From a checkpoint of a small self-supervised image encoder: trained on photos of plants, animals and fungi (iNaturalist), 35.0 epochs.
Rows from block 9 of a small self-supervised image encoder, named by matrix and row number. Rows with one number belong to one channel. Each number is 200 + 40 x the weight over its row's rms, rounded and kept within 0 to 999. All counts start at 0.
After each channel's rows are labels from the 100 images, of 14848, where the channel reaches its highest value: "strongest on" is what is common among them. Only what is clearly more common there than usual is listed. The data: photos of plants, animals and fungi (iNaturalist).
# convs0: first 3x3 conv (model.blocks.9.convs.0.weight, 240x240x3x3, each kernel summed), inputs 0-119
# convs1: second 3x3 conv (model.blocks.9.convs.1.weight, 240x240x3x3, transposed, each kernel summed), outputs 0-119

convs0.147,204,222,183,125,165,196,219,209,207,145,275,208,138,149,239,245,194,182,229,157,263,180,244,243,165,204,174,145,167,186,236,193,225,171,243,191,200,189,239,246,160,135,147,283,137,164,257,307,194,134,149,250,205,228,214,181,213,211,118,227,313,163,197,252,238,194,183,218,165,152,211,210,217,235,199,191,223,210,163,221,168,224,205,150,150,216,208,176,183,174,126,184,176,265,170,134,210,202,186,218,214,188,153,253,270,223,193,272,173,176,216,142,233,174,150,162,156,211,213,194
convs1.147,199,120,191,132,164,205,216,174,139,152,187,188,287,223,199,175,175,190,184,208,226,148,140,202,150,211,192,175,216,193,175,171,261,170,220,194,137,112,152,168,215,142,163,213,267,226,205,193,251,188,227,232,101,234,227,151,173,207,166,182,209,227,198,218,198,157,205,177,202,215,200,198,186,188,228,201,181,276,128,188,131,117,226,226,244,211,217,216,182,166,140,220,185,300,168,215,211,120,254,163,194,156,248,228,202,167,235,192,168,158,209,199,200,220,180,181,248,138,210,166
strongest on: class Insecta; phylum Arthropoda

convs0.95,144,292,206,151,211,128,137,210,210,185,155,185,216,170,192,173,207,137,159,162,143,205,193,184,177,171,238,227,173,198,165,316,177,153,254,164,193,225,202,222,229,184,201,175,159,171,244,174,184,157,187,225,187,283,199,175,281,150,174,312,238,296,176,143,131,167,211,190,248,203,199,219,171,161,275,250,199,214,173,177,305,237,212,196,160,171,209,215,242,236,216,174,179,253,132,217,133,225,202,166,278,193,162,142,198,190,208,194,136,224,96,169,221,226,149,225,181,214,143,226
convs1.95,237,178,235,191,167,217,217,214,186,277,183,197,209,136,203,270,182,160,136,145,190,192,188,249,174,260,172,156,221,294,256,251,146,208,267,120,221,170,92,188,203,164,186,242,181,167,220,169,228,258,231,183,207,266,217,177,204,197,250,108,133,197,200,161,150,196,215,139,214,233,186,219,145,167,254,143,197,222,250,173,173,143,260,204,213,181,234,225,160,211,150,113,214,160,233,171,144,150,201,177,201,215,225,280,226,174,265,216,195,132,238,237,190,172,186,206,266,148,213,207
strongest on: order Lepidoptera

convs0.8,217,193,146,209,173,209,163,210,107,134,196,222,148,275,208,177,162,191,184,203,235,190,254,197,246,229,174,170,186,184,235,245,222,176,229,234,193,156,142,140,253,211,194,234,284,238,108,185,221,199,226,212,91,195,217,200,191,221,206,209,206,156,223,143,217,204,174,134,220,256,206,210,185,216,154,217,209,194,179,184,142,129,152,267,169,197,214,231,145,274,186,194,194,165,185,220,234,212,251,227,159,218,195,205,205,125,175,211,157,242,258,220,164,248,202,138,202,244,247,205
convs1.8,195,245,198,211,284,153,194,225,99,224,267,147,203,272,202,221,211,253,220,232,179,232,210,206,249,186,218,255,138,220,245,247,257,171,219,202,206,190,234,211,182,176,180,205,178,216,133,207,105,208,152,216,255,223,152,212,166,157,215,176,192,344,236,226,272,266,183,209,165,245,212,210,295,194,252,223,218,255,183,260,144,161,179,176,222,188,262,264,153,207,236,188,120,194,226,182,188,230,236,185,175,242,177,174,289,181,192,239,201,151,202,140,217,195,219,215,217,209,243,181
strongest on: class Aves; order Charadriiformes

convs0.162,191,112,241,252,199,178,171,203,229,221,217,212,206,204,190,227,221,286,199,188,242,209,218,220,171,179,162,229,194,233,258,285,170,175,173,194,188,171,223,187,234,216,193,279,248,230,122,206,243,145,156,157,154,169,224,190,65,151,199,121,265,240,195,190,256,219,217,213,164,231,171,201,228,183,145,253,182,195,178,186,163,140,175,217,194,207,190,189,280,208,197,185,258,182,216,149,236,250,129,140,177,173,186,158,263,215,213,126,184,231,225,199,152,191,260,167,169,174,169,212
convs1.162,172,123,173,204,168,187,236,201,240,190,117,219,282,239,219,182,280,293,237,125,256,276,170,245,241,201,195,166,203,226,148,204,233,152,145,245,311,251,213,263,207,173,221,251,267,180,137,148,188,208,206,219,155,189,213,210,207,175,199,192,191,165,177,194,206,224,136,204,259,228,202,166,175,196,227,225,254,240,120,225,151,174,178,195,165,180,198,194,247,162,178,152,245,174,187,191,240,270,213,154,235,217,202,176,189,161,320,155,224,213,159,201,149,150,236,193,115,129,187,197
strongest on: class Insecta; phylum Arthropoda; order Lepidoptera; family: Pieridae

convs0.171,186,188,202,241,201,103,248,237,125,147,200,198,190,248,199,219,189,186,160,258,285,174,163,204,175,272,138,186,293,138,159,185,169,129,180,156,286,227,101,204,200,199,193,222,218,198,171,200,222,224,269,179,212,178,174,221,198,215,270,221,176,169,144,186,168,351,224,165,208,231,239,142,216,156,150,250,193,224,212,182,247,159,107,239,188,226,195,154,258,182,226,131,158,227,156,206,164,220,212,200,175,225,200,203,164,214,204,208,351,189,269,210,201,231,181,193,247,178,252,210
convs1.171,135,216,215,190,202,175,223,283,182,258,194,219,157,158,180,219,196,181,208,212,205,201,179,198,193,261,216,202,213,155,220,179,243,186,144,201,200,244,155,208,199,207,259,191,194,175,203,204,189,244,211,160,236,159,205,145,153,219,192,194,190,191,215,98,208,253,195,143,218,211,242,222,164,186,119,159,224,258,220,191,146,306,237,234,221,147,140,220,219,212,187,186,208,204,217,167,175,188,185,239,139,225,302,201,137,171,310,225,348,219,248,158,176,141,176,166,367,165,328,147
strongest on: phylum Chordata; class Aves; order Passeriformes

convs0.51,183,81,142,176,177,295,164,251,214,188,122,243,183,159,214,208,185,221,216,179,264,124,102,129,206,156,175,208,133,214,178,213,207,178,234,169,195,214,192,147,274,175,217,134,214,197,148,212,185,195,173,194,171,201,162,167,247,174,168,303,194,182,267,174,189,197,191,234,191,188,265,175,210,160,205,212,262,187,102,213,329,234,90,262,210,186,187,226,164,217,222,209,140,186,197,261,173,204,182,200,278,185,209,236,214,265,227,258,147,172,198,182,124,189,174,247,145,260,185,199
convs1.51,237,206,196,225,243,160,137,136,147,171,202,195,249,216,228,197,181,225,179,219,178,219,274,177,248,228,261,246,194,217,197,201,204,193,157,200,271,178,191,181,235,175,163,115,172,252,240,142,216,206,231,167,192,237,135,230,159,152,188,66,99,188,234,187,173,226,208,203,309,108,224,228,222,169,208,178,179,298,205,230,174,144,167,245,211,124,221,146,278,143,178,241,223,260,171,110,135,226,233,245,247,192,232,200,226,226,173,142,227,187,209,236,260,195,216,227,277,183,192,255
strongest on: order Lepidoptera

convs0.157,197,140,212,144,223,203,146,224,217,195,171,205,226,230,340,86,231,226,106,245,212,241,95,222,242,248,286,183,231,217,214,204,257,204,180,184,294,191,220,184,196,217,177,199,206,167,129,153,221,191,152,219,198,191,167,233,191,211,243,227,153,173,115,185,155,230,202,179,217,213,189,170,206,174,161,205,169,271,186,220,197,235,177,181,183,168,209,293,174,185,211,115,212,182,115,185,228,200,223,200,266,165,204,224,172,196,215,165,218,169,166,210,143,213,185,208,182,209,187,259
convs1.157,168,206,157,107,248,232,178,190,199,156,235,216,253,164,204,158,254,240,206,162,205,186,198,214,178,235,213,163,219,144,223,226,164,161,235,190,274,121,168,229,168,178,183,156,181,177,256,201,238,191,192,213,171,228,127,252,155,208,202,190,168,265,194,178,188,214,174,232,173,172,162,161,131,167,233,214,247,252,239,181,249,232,211,164,201,191,220,318,216,225,261,226,202,241,199,193,254,203,187,243,151,157,115,208,210,249,243,238,129,150,190,159,212,204,190,215,182,178,236,213
strongest on: order Lepidoptera

convs0.128,242,208,157,218,251,173,218,134,176,113,196,194,173,232,242,198,145,168,152,214,214,192,170,203,179,69,140,197,164,189,256,283,200,241,163,191,234,202,188,242,234,239,248,200,259,215,218,243,133,191,165,226,195,249,246,156,141,197,266,223,210,204,160,184,221,182,235,191,106,251,150,158,177,215,179,197,195,244,238,219,182,140,210,233,188,221,218,242,207,196,169,336,184,182,206,95,270,146,165,204,102,170,177,251,152,188,190,208,192,196,228,211,212,184,235,237,226,151,256,227
convs1.128,251,180,135,257,303,223,217,178,199,206,159,154,111,225,255,240,247,187,208,208,176,338,180,175,199,157,164,240,178,247,162,223,192,280,180,166,208,193,200,261,220,218,208,209,253,224,171,153,268,172,216,191,211,214,137,154,200,183,116,237,151,237,183,255,289,204,274,229,260,232,208,174,206,187,166,254,222,185,163,170,151,250,191,179,191,187,219,170,260,211,223,165,211,135,260,153,214,170,193,160,245,131,165,229,235,187,219,136,171,216,176,263,184,285,270,154,219,219,188,149
strongest on: order Passeriformes

convs0.88,198,190,159,230,215,188,197,195,188,257,197,162,176,267,218,152,92,275,178,210,235,195,107,212,192,252,174,221,224,172,229,214,247,334,189,203,154,210,145,173,234,196,199,183,232,171,130,148,178,195,146,174,218,280,185,169,183,187,261,212,181,232,159,191,111,148,223,173,154,199,183,238,183,128,136,155,168,281,269,215,207,197,168,198,194,198,195,238,144,208,150,226,262,295,197,174,226,256,165,182,181,147,205,161,170,204,235,216,225,188,192,206,223,182,161,276,207,190,169,151
convs1.88,170,209,186,209,146,131,179,255,237,183,191,178,232,220,158,252,117,272,144,166,232,291,141,220,124,135,264,318,215,204,218,210,181,205,216,199,210,218,234,207,159,173,163,214,215,221,215,219,209,233,149,213,248,177,179,212,238,246,134,253,272,140,180,169,246,181,212,184,207,239,257,224,262,151,120,213,166,216,178,255,206,203,165,232,171,191,193,254,249,188,185,187,256,179,238,239,170,196,200,132,169,188,199,174,213,293,309,186,184,236,132,263,205,234,229,135,237,204,195,154
strongest on: order Lepidoptera

convs0.118,192,231,164,186,143,192,247,214,229,282,228,230,197,238,217,228,199,150,284,192,184,212,165,264,143,176,190,241,130,237,201,228,155,174,189,200,166,239,150,276,243,235,215,136,187,190,127,213,266,171,215,175,256,189,210,221,131,204,194,159,187,168,212,155,146,173,178,217,166,166,185,159,164,169,236,161,171,256,239,129,216,265,203,144,239,234,226,188,183,166,287,261,243,186,127,184,154,160,215,277,252,138,83,286,279,149,172,149,160,141,185,230,238,153,255,211,312,203,194,187
convs1.118,250,210,276,252,193,183,188,106,196,96,219,143,194,234,203,148,236,161,290,238,241,168,206,166,159,223,210,231,210,152,229,215,200,197,140,166,175,248,169,183,167,163,147,162,218,164,201,203,235,217,234,193,173,151,195,222,208,126,197,203,256,196,216,197,227,221,222,218,197,194,202,195,207,211,130,206,243,193,139,217,243,182,226,224,245,167,207,231,174,183,188,181,137,180,233,233,211,215,200,124,203,296,168,146,196,275,197,130,202,181,266,159,231,239,231,189,158,145,215,215
strongest on: class Aves; phylum Chordata; order Passeriformes

convs0.209,148,136,195,131,193,216,198,185,141,213,165,235,179,159,285,199,148,193,273,169,194,168,194,187,215,225,216,271,222,136,168,176,201,250,180,157,214,163,150,241,235,197,185,202,242,196,219,185,142,174,222,240,208,233,163,218,314,173,157,183,238,136,179,214,214,242,185,243,279,173,182,145,206,226,196,188,200,219,186,290,201,173,186,198,213,226,202,188,250,240,206,282,147,194,209,209,248,225,223,207,172,154,187,87,192,237,220,162,175,207,193,280,158,195,283,185,140,187,193,184
convs1.209,244,139,161,305,223,212,267,201,202,249,202,161,208,262,202,183,256,203,230,136,220,259,227,167,171,220,179,207,264,338,187,204,289,230,174,182,287,176,214,240,183,257,231,275,253,121,172,141,205,176,218,227,189,251,216,235,220,133,192,165,212,211,169,172,181,200,190,210,207,193,190,201,154,212,222,229,210,177,238,168,221,163,186,264,175,222,179,243,223,130,210,236,283,195,211,197,285,299,198,247,121,149,219,154,265,223,214,164,158,246,198,228,215,224,184,180,192,194,171,189
strongest on: order Lepidoptera

convs0.133,181,230,246,290,154,203,161,261,233,257,178,175,148,179,186,164,216,152,218,189,222,183,227,173,159,134,132,262,170,203,248,186,242,207,182,191,222,206,231,195,190,245,239,277,173,186,191,218,252,168,213,167,203,264,211,179,229,213,236,227,143,175,197,243,206,297,248,177,150,145,127,129,142,154,285,189,174,163,174,228,152,181,238,146,151,162,273,211,218,273,205,187,195,140,182,210,215,178,180,167,252,227,199,260,193,204,163,213,214,228,245,58,192,209,229,206,164,267,212,238
convs1.133,165,260,270,227,229,198,183,190,271,192,213,214,208,138,155,219,200,204,200,206,216,139,181,178,168,169,137,226,154,217,151,143,141,177,179,176,211,186,204,213,203,221,182,228,170,163,168,228,329,152,230,181,200,214,161,225,202,216,89,254,143,217,211,283,140,198,274,170,194,207,234,160,192,129,224,164,155,163,176,215,190,173,209,132,234,174,237,160,204,181,175,214,219,149,202,123,222,133,224,211,253,245,157,141,178,203,220,192,217,229,230,159,149,203,195,213,166,251,135,189
strongest on: phylum Arthropoda; class Insecta; order Lepidoptera

convs0.20,265,179,189,165,150,200,224,204,322,151,223,177,174,142,242,209,201,270,166,261,200,139,258,166,207,151,160,216,220,256,128,185,279,204,173,174,155,128,230,195,221,129,190,187,198,189,209,236,230,257,214,279,171,137,256,232,262,256,206,143,281,158,177,171,250,237,211,196,198,154,267,224,219,163,204,153,198,164,183,187,163,224,224,235,162,162,201,208,167,202,194,166,230,175,198,180,181,178,240,179,247,259,179,255,267,325,169,191,208,190,234,121,185,191,217,207,153,204,186,190
convs1.20,233,172,178,232,211,186,145,203,190,191,186,178,195,176,193,248,155,154,187,186,158,179,181,199,229,231,169,286,243,246,140,207,266,296,210,192,172,156,230,162,213,165,237,218,200,205,245,160,202,219,193,185,127,200,222,280,236,124,270,227,167,148,212,152,179,170,134,207,221,279,258,295,190,203,137,138,164,212,252,122,249,202,281,172,233,224,217,184,271,178,214,268,206,165,216,172,188,147,132,144,241,168,241,179,180,215,212,190,218,176,204,233,209,209,188,262,187,209,157,236
strongest on: phylum Arthropoda; class Insecta; order Lepidoptera

convs0.210,177,128,171,210,193,273,216,178,140,274,240,165,181,177,209,283,189,175,233,266,151,220,163,237,182,220,172,204,165,158,175,250,176,206,240,179,211,162,169,228,188,211,235,193,154,206,178,199,176,241,214,155,206,191,208,284,174,150,193,211,176,227,273,205,151,186,227,172,161,143,138,223,213,161,247,166,170,234,159,253,198,161,249,218,242,218,144,218,232,144,117,209,193,107,198,219,201,202,195,196,244,265,216,118,137,264,196,234,133,117,192,179,114,171,238,190,180,234,205,243
convs1.210,148,237,224,245,219,282,214,196,274,187,222,126,253,209,201,287,157,142,248,238,204,204,142,176,250,194,171,245,223,102,197,211,121,208,199,157,217,280,190,223,218,173,180,226,127,178,175,227,169,157,161,201,222,182,212,213,203,185,188,162,289,165,163,167,160,267,213,230,165,183,228,230,188,207,297,76,191,174,149,282,199,187,314,180,226,192,194,261,187,146,179,220,213,148,214,164,148,183,207,175,224,206,130,146,200,186,138,212,219,206,146,120,125,217,200,207,209,277,202,273
strongest on: class Insecta; phylum Arthropoda; order Lepidoptera; family: Crambidae

convs0.177,227,177,160,217,203,219,210,236,212,208,109,162,246,173,274,151,280,202,200,181,177,150,177,184,185,180,218,262,120,125,211,225,223,214,155,183,148,160,201,151,206,164,211,157,175,154,220,250,220,199,205,222,299,241,288,202,197,208,215,186,204,208,197,182,139,149,175,99,151,173,217,170,201,222,212,236,239,257,251,152,133,215,219,225,243,241,205,243,146,175,176,195,180,119,217,154,149,183,115,222,137,180,251,187,188,186,149,209,228,219,168,238,192,224,279,167,190,252,134,285
convs1.177,178,206,165,222,235,190,167,226,221,165,209,168,214,326,209,166,171,229,257,143,243,185,215,171,179,251,192,178,183,121,200,189,168,231,218,222,166,221,200,170,125,152,154,168,156,174,221,223,227,274,180,229,269,235,141,137,164,228,215,229,161,160,188,266,204,122,223,191,106,237,202,162,177,170,212,165,175,249,279,218,221,185,194,219,210,165,211,175,192,199,139,240,162,240,220,175,166,163,199,187,82,150,165,161,223,138,232,234,166,248,189,171,153,231,242,218,238,196,300,183
strongest on: order Passeriformes

convs0.117,226,229,184,129,233,185,283,243,215,132,192,175,214,148,170,205,197,190,197,198,221,182,200,215,241,213,150,171,211,199,253,247,201,245,209,185,248,136,165,152,205,250,202,261,256,194,128,265,271,118,133,187,254,218,205,217,207,199,237,190,185,260,227,212,193,190,220,130,212,198,240,205,205,150,184,159,150,243,190,202,140,153,158,193,183,174,175,234,204,229,171,277,161,268,219,250,201,162,263,199,162,228,226,170,215,229,179,180,225,175,193,211,150,178,203,221,239,204,196,150
convs1.117,197,193,143,189,183,181,202,229,217,178,126,135,155,184,199,192,215,217,183,170,186,146,164,167,165,233,150,198,212,179,199,190,134,148,165,211,147,191,217,119,182,169,170,149,240,131,217,219,202,159,165,209,147,205,206,148,198,214,214,161,164,240,213,149,199,171,154,157,213,118,192,129,234,138,254,198,153,206,161,167,226,195,207,206,214,208,159,112,198,148,214,214,231,237,120,155,184,245,87,145,191,96,157,177,224,198,187,178,155,187,140,196,178,183,161,196,208,204,216,186
strongest on: order Passeriformes; order Lepidoptera

convs0.107,361,228,218,241,276,235,239,224,173,255,181,212,190,187,185,153,194,180,195,237,228,244,208,185,182,227,247,277,152,252,234,210,194,230,225,93,139,222,119,180,217,244,172,152,233,225,209,200,172,186,147,257,284,198,205,212,217,136,228,110,191,175,143,110,170,200,203,129,163,218,159,236,223,184,196,211,210,224,251,197,146,166,178,281,202,198,211,150,184,257,158,171,272,147,186,208,170,196,192,159,170,220,147,184,232,203,184,203,187,208,171,161,181,209,250,244,153,144,212,204
convs1.107,175,176,184,260,280,199,216,229,217,211,191,188,176,247,140,175,152,195,222,228,246,200,151,192,150,243,205,98,162,168,241,209,207,259,268,230,288,219,154,209,215,299,196,236,88,170,269,202,168,120,143,284,224,243,234,201,278,169,159,170,229,172,173,186,237,213,169,221,231,166,172,220,216,300,238,219,177,210,222,128,173,154,152,190,201,226,249,202,164,225,149,187,219,227,263,240,178,189,230,201,162,169,162,181,228,163,154,200,173,203,199,244,158,182,186,210,221,197,151,206
strongest on: phylum Chordata; class Aves

convs0.184,174,258,184,119,168,220,265,165,272,171,230,212,179,259,181,166,195,173,214,122,193,199,279,221,206,202,131,219,166,150,160,180,197,175,262,235,136,225,149,215,124,237,225,276,221,139,192,227,201,165,248,182,151,196,152,279,217,199,207,130,200,202,164,117,209,169,267,207,236,231,148,142,200,181,184,292,194,90,253,157,201,182,216,241,215,216,193,224,190,200,157,104,182,188,157,226,242,162,147,158,241,245,157,143,184,227,162,184,122,212,295,196,244,214,334,174,186,226,181,237
convs1.184,197,239,249,187,148,188,109,189,208,213,151,166,227,161,259,200,201,136,180,238,220,164,207,214,214,185,167,162,213,165,263,153,217,198,229,213,180,201,153,207,135,250,204,252,203,213,215,254,213,220,171,202,251,170,267,207,228,232,194,136,170,147,165,158,143,147,203,209,191,184,178,125,248,153,160,162,200,208,197,217,214,211,187,109,182,247,226,192,187,287,232,234,160,169,221,219,211,220,180,265,204,185,182,167,229,131,189,210,224,254,206,216,88,140,177,187,210,272,239,165
strongest on: phylum Chordata; class Aves; order Anseriformes; family: Anatidae

convs0.220,175,228,193,207,197,206,181,283,188,249,232,222,175,184,180,201,217,131,232,220,202,188,233,183,178,235,164,247,200,236,200,147,170,230,182,145,178,159,186,234,201,242,219,242,224,196,163,163,174,185,177,193,173,181,198,133,224,139,159,224,189,127,275,154,225,193,206,263,193,223,278,228,195,170,184,163,145,150,236,285,142,134,143,190,241,225,138,258,168,226,143,195,211,172,254,158,212,317,312,268,206,200,145,196,222,151,200,301,144,206,166,278,252,189,213,199,226,214,200,234
convs1.220,193,245,167,148,180,178,236,118,212,234,233,310,207,242,144,165,232,158,165,214,257,220,95,123,175,193,233,204,151,168,218,153,147,190,199,177,159,249,198,191,237,219,239,141,194,169,219,187,285,236,220,177,141,236,166,168,252,186,195,228,226,137,170,166,233,257,261,186,243,152,278,224,232,248,183,171,175,218,228,179,164,229,244,182,280,159,182,223,185,245,171,161,243,192,178,266,213,216,139,179,262,180,147,216,224,209,274,213,222,210,216,222,247,196,112,157,231,237,258,206
strongest on: phylum Arthropoda; class Insecta; order Lepidoptera

convs0.30,210,168,158,93,256,188,206,225,166,185,178,191,187,279,231,202,218,226,144,209,103,176,207,261,189,209,166,180,161,232,322,181,219,207,207,221,210,174,157,232,207,214,270,229,272,150,181,191,219,202,143,265,202,199,260,250,203,194,219,235,229,151,164,130,225,177,208,209,145,334,187,206,248,120,254,191,221,209,153,262,185,221,137,225,269,250,154,209,247,109,214,192,170,162,164,190,194,235,156,271,185,214,142,184,213,200,222,236,182,185,230,241,155,172,269,129,196,215,199,247
convs1.30,222,217,156,184,262,219,178,193,144,175,168,203,222,226,174,172,218,275,149,179,183,185,195,252,235,157,227,263,196,250,273,229,218,131,105,151,225,259,190,261,185,231,293,215,216,209,222,190,225,153,228,275,145,196,313,178,129,194,167,192,284,164,166,178,203,223,211,132,187,190,248,192,239,178,149,171,152,210,165,262,171,178,130,176,215,264,170,148,189,204,186,213,215,186,213,202,196,153,170,277,238,191,181,171,192,112,214,164,141,181,176,237,180,265,136,168,184,285,212,213
strongest on: order Lepidoptera

convs0.195,202,204,156,242,160,147,189,184,259,230,173,225,175,220,220,168,246,277,204,234,159,254,268,264,128,182,210,231,177,212,205,194,208,269,211,176,205,221,211,216,259,138,247,184,232,128,139,193,197,223,159,219,277,149,227,263,182,211,132,161,195,199,190,181,275,163,195,190,266,172,179,173,164,197,183,187,209,252,191,236,208,190,210,207,145,181,191,136,172,155,262,192,186,177,211,101,211,138,158,227,192,148,189,236,254,206,216,174,196,189,242,198,233,201,193,230,191,223,197,219
convs1.195,205,158,226,185,255,145,176,235,197,129,208,161,175,177,183,154,251,183,248,186,237,234,165,103,229,208,203,131,142,177,149,191,127,236,186,206,178,188,192,240,183,235,191,205,127,142,220,191,173,262,190,194,136,230,167,134,212,172,195,179,169,263,132,189,267,123,130,214,255,192,173,173,161,203,261,258,175,153,209,234,80,176,180,186,220,215,201,286,232,254,132,166,203,222,160,217,234,251,201,155,224,255,217,188,188,173,211,207,69,159,250,165,254,212,220,258,145,190,167,163
strongest on: order Lepidoptera

convs0.110,184,145,157,228,252,218,264,139,237,162,148,296,200,226,205,217,254,213,163,155,212,178,169,224,150,223,158,154,179,209,211,145,146,181,230,204,220,136,175,169,223,244,224,226,282,252,169,277,242,170,169,251,206,126,180,178,246,186,211,198,311,262,219,260,208,236,137,174,202,189,122,144,217,224,297,125,207,179,175,175,188,195,191,245,258,192,176,197,179,146,277,199,241,242,169,191,156,210,184,181,228,214,196,242,183,152,181,188,282,240,179,188,155,255,170,160,168,204,283,187
convs1.110,267,188,139,213,246,197,245,207,271,185,130,250,200,129,265,197,225,206,255,187,202,214,192,164,269,173,231,121,209,189,197,193,166,197,197,235,217,184,146,101,278,243,187,267,223,191,278,177,258,182,215,180,95,196,229,168,185,175,232,233,77,238,148,193,251,193,215,119,184,178,239,147,212,269,213,174,201,239,153,223,173,203,187,123,212,278,168,202,125,224,283,239,226,217,178,195,165,174,138,138,147,247,172,191,204,172,190,147,216,213,202,226,170,244,251,193,204,185,200,257
strongest on: class Insecta; order Lepidoptera

convs0.76,172,291,223,177,194,162,261,165,155,154,182,195,158,165,199,239,213,148,160,139,180,233,163,181,240,262,188,203,180,185,199,162,151,233,218,229,203,183,105,213,205,188,194,212,171,184,261,165,220,151,189,248,232,209,189,167,196,153,208,221,126,201,172,210,234,174,171,207,228,185,315,310,154,162,208,204,184,272,152,209,168,223,278,165,261,262,172,171,166,226,216,245,240,161,158,162,194,210,169,177,189,162,192,182,222,226,202,238,173,250,221,118,231,202,276,141,183,158,177,187
convs1.76,197,297,199,202,163,148,208,132,173,174,258,244,178,168,248,193,253,223,193,199,192,239,222,232,232,179,179,227,228,255,187,189,233,208,197,196,263,197,161,252,188,215,231,226,80,183,253,109,208,119,261,150,181,197,176,201,199,170,183,210,82,196,209,204,175,175,219,155,252,201,238,275,220,170,240,224,191,212,176,196,217,236,301,204,190,193,145,196,235,225,246,211,192,199,222,179,216,252,280,165,267,206,189,217,184,236,173,167,217,210,240,163,226,194,133,237,200,190,209,194
strongest on: phylum Tracheophyta; kingdom Plantae; class Magnoliopsida

convs0.122,225,124,212,161,227,222,235,158,208,161,158,190,262,192,219,239,179,216,151,62,249,205,189,161,108,233,169,233,207,226,177,194,203,236,290,198,210,196,150,201,177,214,190,177,340,190,211,199,225,207,219,191,209,175,162,166,233,211,124,237,332,349,194,110,268,192,184,196,99,207,183,170,209,131,169,192,178,247,159,220,149,113,113,282,217,185,160,155,205,221,228,204,208,277,169,203,229,109,196,221,205,214,185,198,215,193,182,208,187,146,181,128,175,198,244,218,196,213,244,185
convs1.122,191,192,119,189,248,178,170,202,153,270,204,175,107,221,232,197,254,176,79,175,254,123,227,178,100,251,187,167,278,166,210,207,220,190,188,227,193,199,196,173,124,212,191,174,161,177,185,153,196,218,244,151,144,237,200,206,148,190,266,258,64,179,245,183,251,209,208,304,199,166,183,191,208,252,206,149,214,261,131,148,216,165,253,250,152,171,196,203,190,191,233,212,207,253,135,144,229,225,235,177,179,213,214,193,260,236,144,246,184,256,222,156,174,180,204,210,214,169,167,204
strongest on: order Passeriformes

convs0.141,173,167,249,240,197,104,198,179,216,199,183,271,167,207,217,262,229,153,224,302,121,204,223,204,221,204,143,207,160,157,162,231,145,180,239,102,185,226,139,195,158,258,192,201,216,179,208,181,198,151,217,203,188,107,213,176,181,157,277,159,198,110,284,245,165,210,254,214,231,204,173,231,186,185,167,162,239,135,188,194,207,156,209,154,219,265,230,241,240,214,168,164,169,169,289,183,169,229,193,226,187,263,214,174,260,201,173,233,163,300,133,156,211,227,236,239,246,124,159,164
convs1.141,208,128,234,216,212,133,171,180,196,168,174,180,225,246,197,262,214,112,192,147,209,196,178,127,209,205,163,218,222,181,143,143,221,119,252,182,229,201,235,114,189,169,214,222,187,166,179,182,204,184,146,172,204,203,258,196,197,142,225,218,203,190,191,198,258,220,141,151,194,259,181,164,170,307,260,168,166,192,260,129,261,155,216,175,253,218,249,254,149,234,184,231,190,199,356,193,218,248,210,160,260,206,282,185,183,197,160,256,211,335,162,218,255,242,151,163,242,166,174,191
strongest on: phylum Tracheophyta; kingdom Plantae

convs0.80,192,197,187,172,159,210,223,258,169,191,309,172,206,175,267,202,200,212,260,143,164,233,255,216,192,177,167,118,174,200,178,164,183,171,151,294,184,176,91,208,173,217,276,180,226,173,138,233,160,192,104,182,174,151,232,211,166,186,137,122,214,251,167,203,191,198,211,202,257,229,169,157,125,186,174,229,170,268,247,219,136,177,152,219,154,194,222,157,180,180,192,172,248,204,185,183,224,237,270,214,184,162,206,165,271,154,151,237,192,230,187,236,189,256,250,188,241,207,256,150
convs1.80,228,216,215,220,229,170,248,174,159,238,257,183,230,186,201,162,167,194,204,179,240,297,163,222,171,173,116,161,168,219,230,186,180,173,204,163,203,211,238,247,171,236,284,205,240,166,164,252,247,240,145,185,209,230,233,168,168,218,188,178,280,215,188,186,271,192,176,239,182,196,146,205,180,201,224,193,188,210,168,236,185,238,198,192,193,217,214,171,238,181,259,242,187,206,246,267,217,282,238,267,246,173,230,102,235,179,199,124,175,236,136,185,172,240,198,188,198,150,258,200
strongest on: order Passeriformes

convs0.188,212,258,248,311,105,200,288,245,206,175,182,238,180,80,251,215,230,226,198,213,221,162,179,255,198,194,116,204,214,192,259,167,200,224,250,235,227,190,172,144,185,222,187,176,201,173,204,211,225,165,257,130,238,185,227,120,325,168,164,109,197,185,231,153,245,232,189,209,205,272,266,222,166,198,311,207,197,90,163,257,179,147,200,149,240,220,148,147,271,143,173,230,213,182,197,191,165,198,138,158,153,228,169,229,239,159,203,205,161,174,193,198,192,229,261,182,224,217,185,195
convs1.188,219,266,249,236,143,201,202,185,198,201,166,260,219,139,79,171,211,222,259,267,168,227,204,156,265,130,155,217,240,218,131,181,130,230,238,194,163,250,206,136,165,272,156,208,227,191,258,239,138,215,230,180,260,191,198,110,241,170,218,236,170,180,174,201,236,236,201,239,200,128,254,233,163,170,180,209,230,195,235,196,179,210,252,190,229,204,178,157,193,231,149,183,210,214,171,183,129,140,166,169,222,216,152,202,193,238,179,142,228,240,165,219,212,160,161,244,205,168,178,195
strongest on: class Insecta; phylum Arthropoda; order Lepidoptera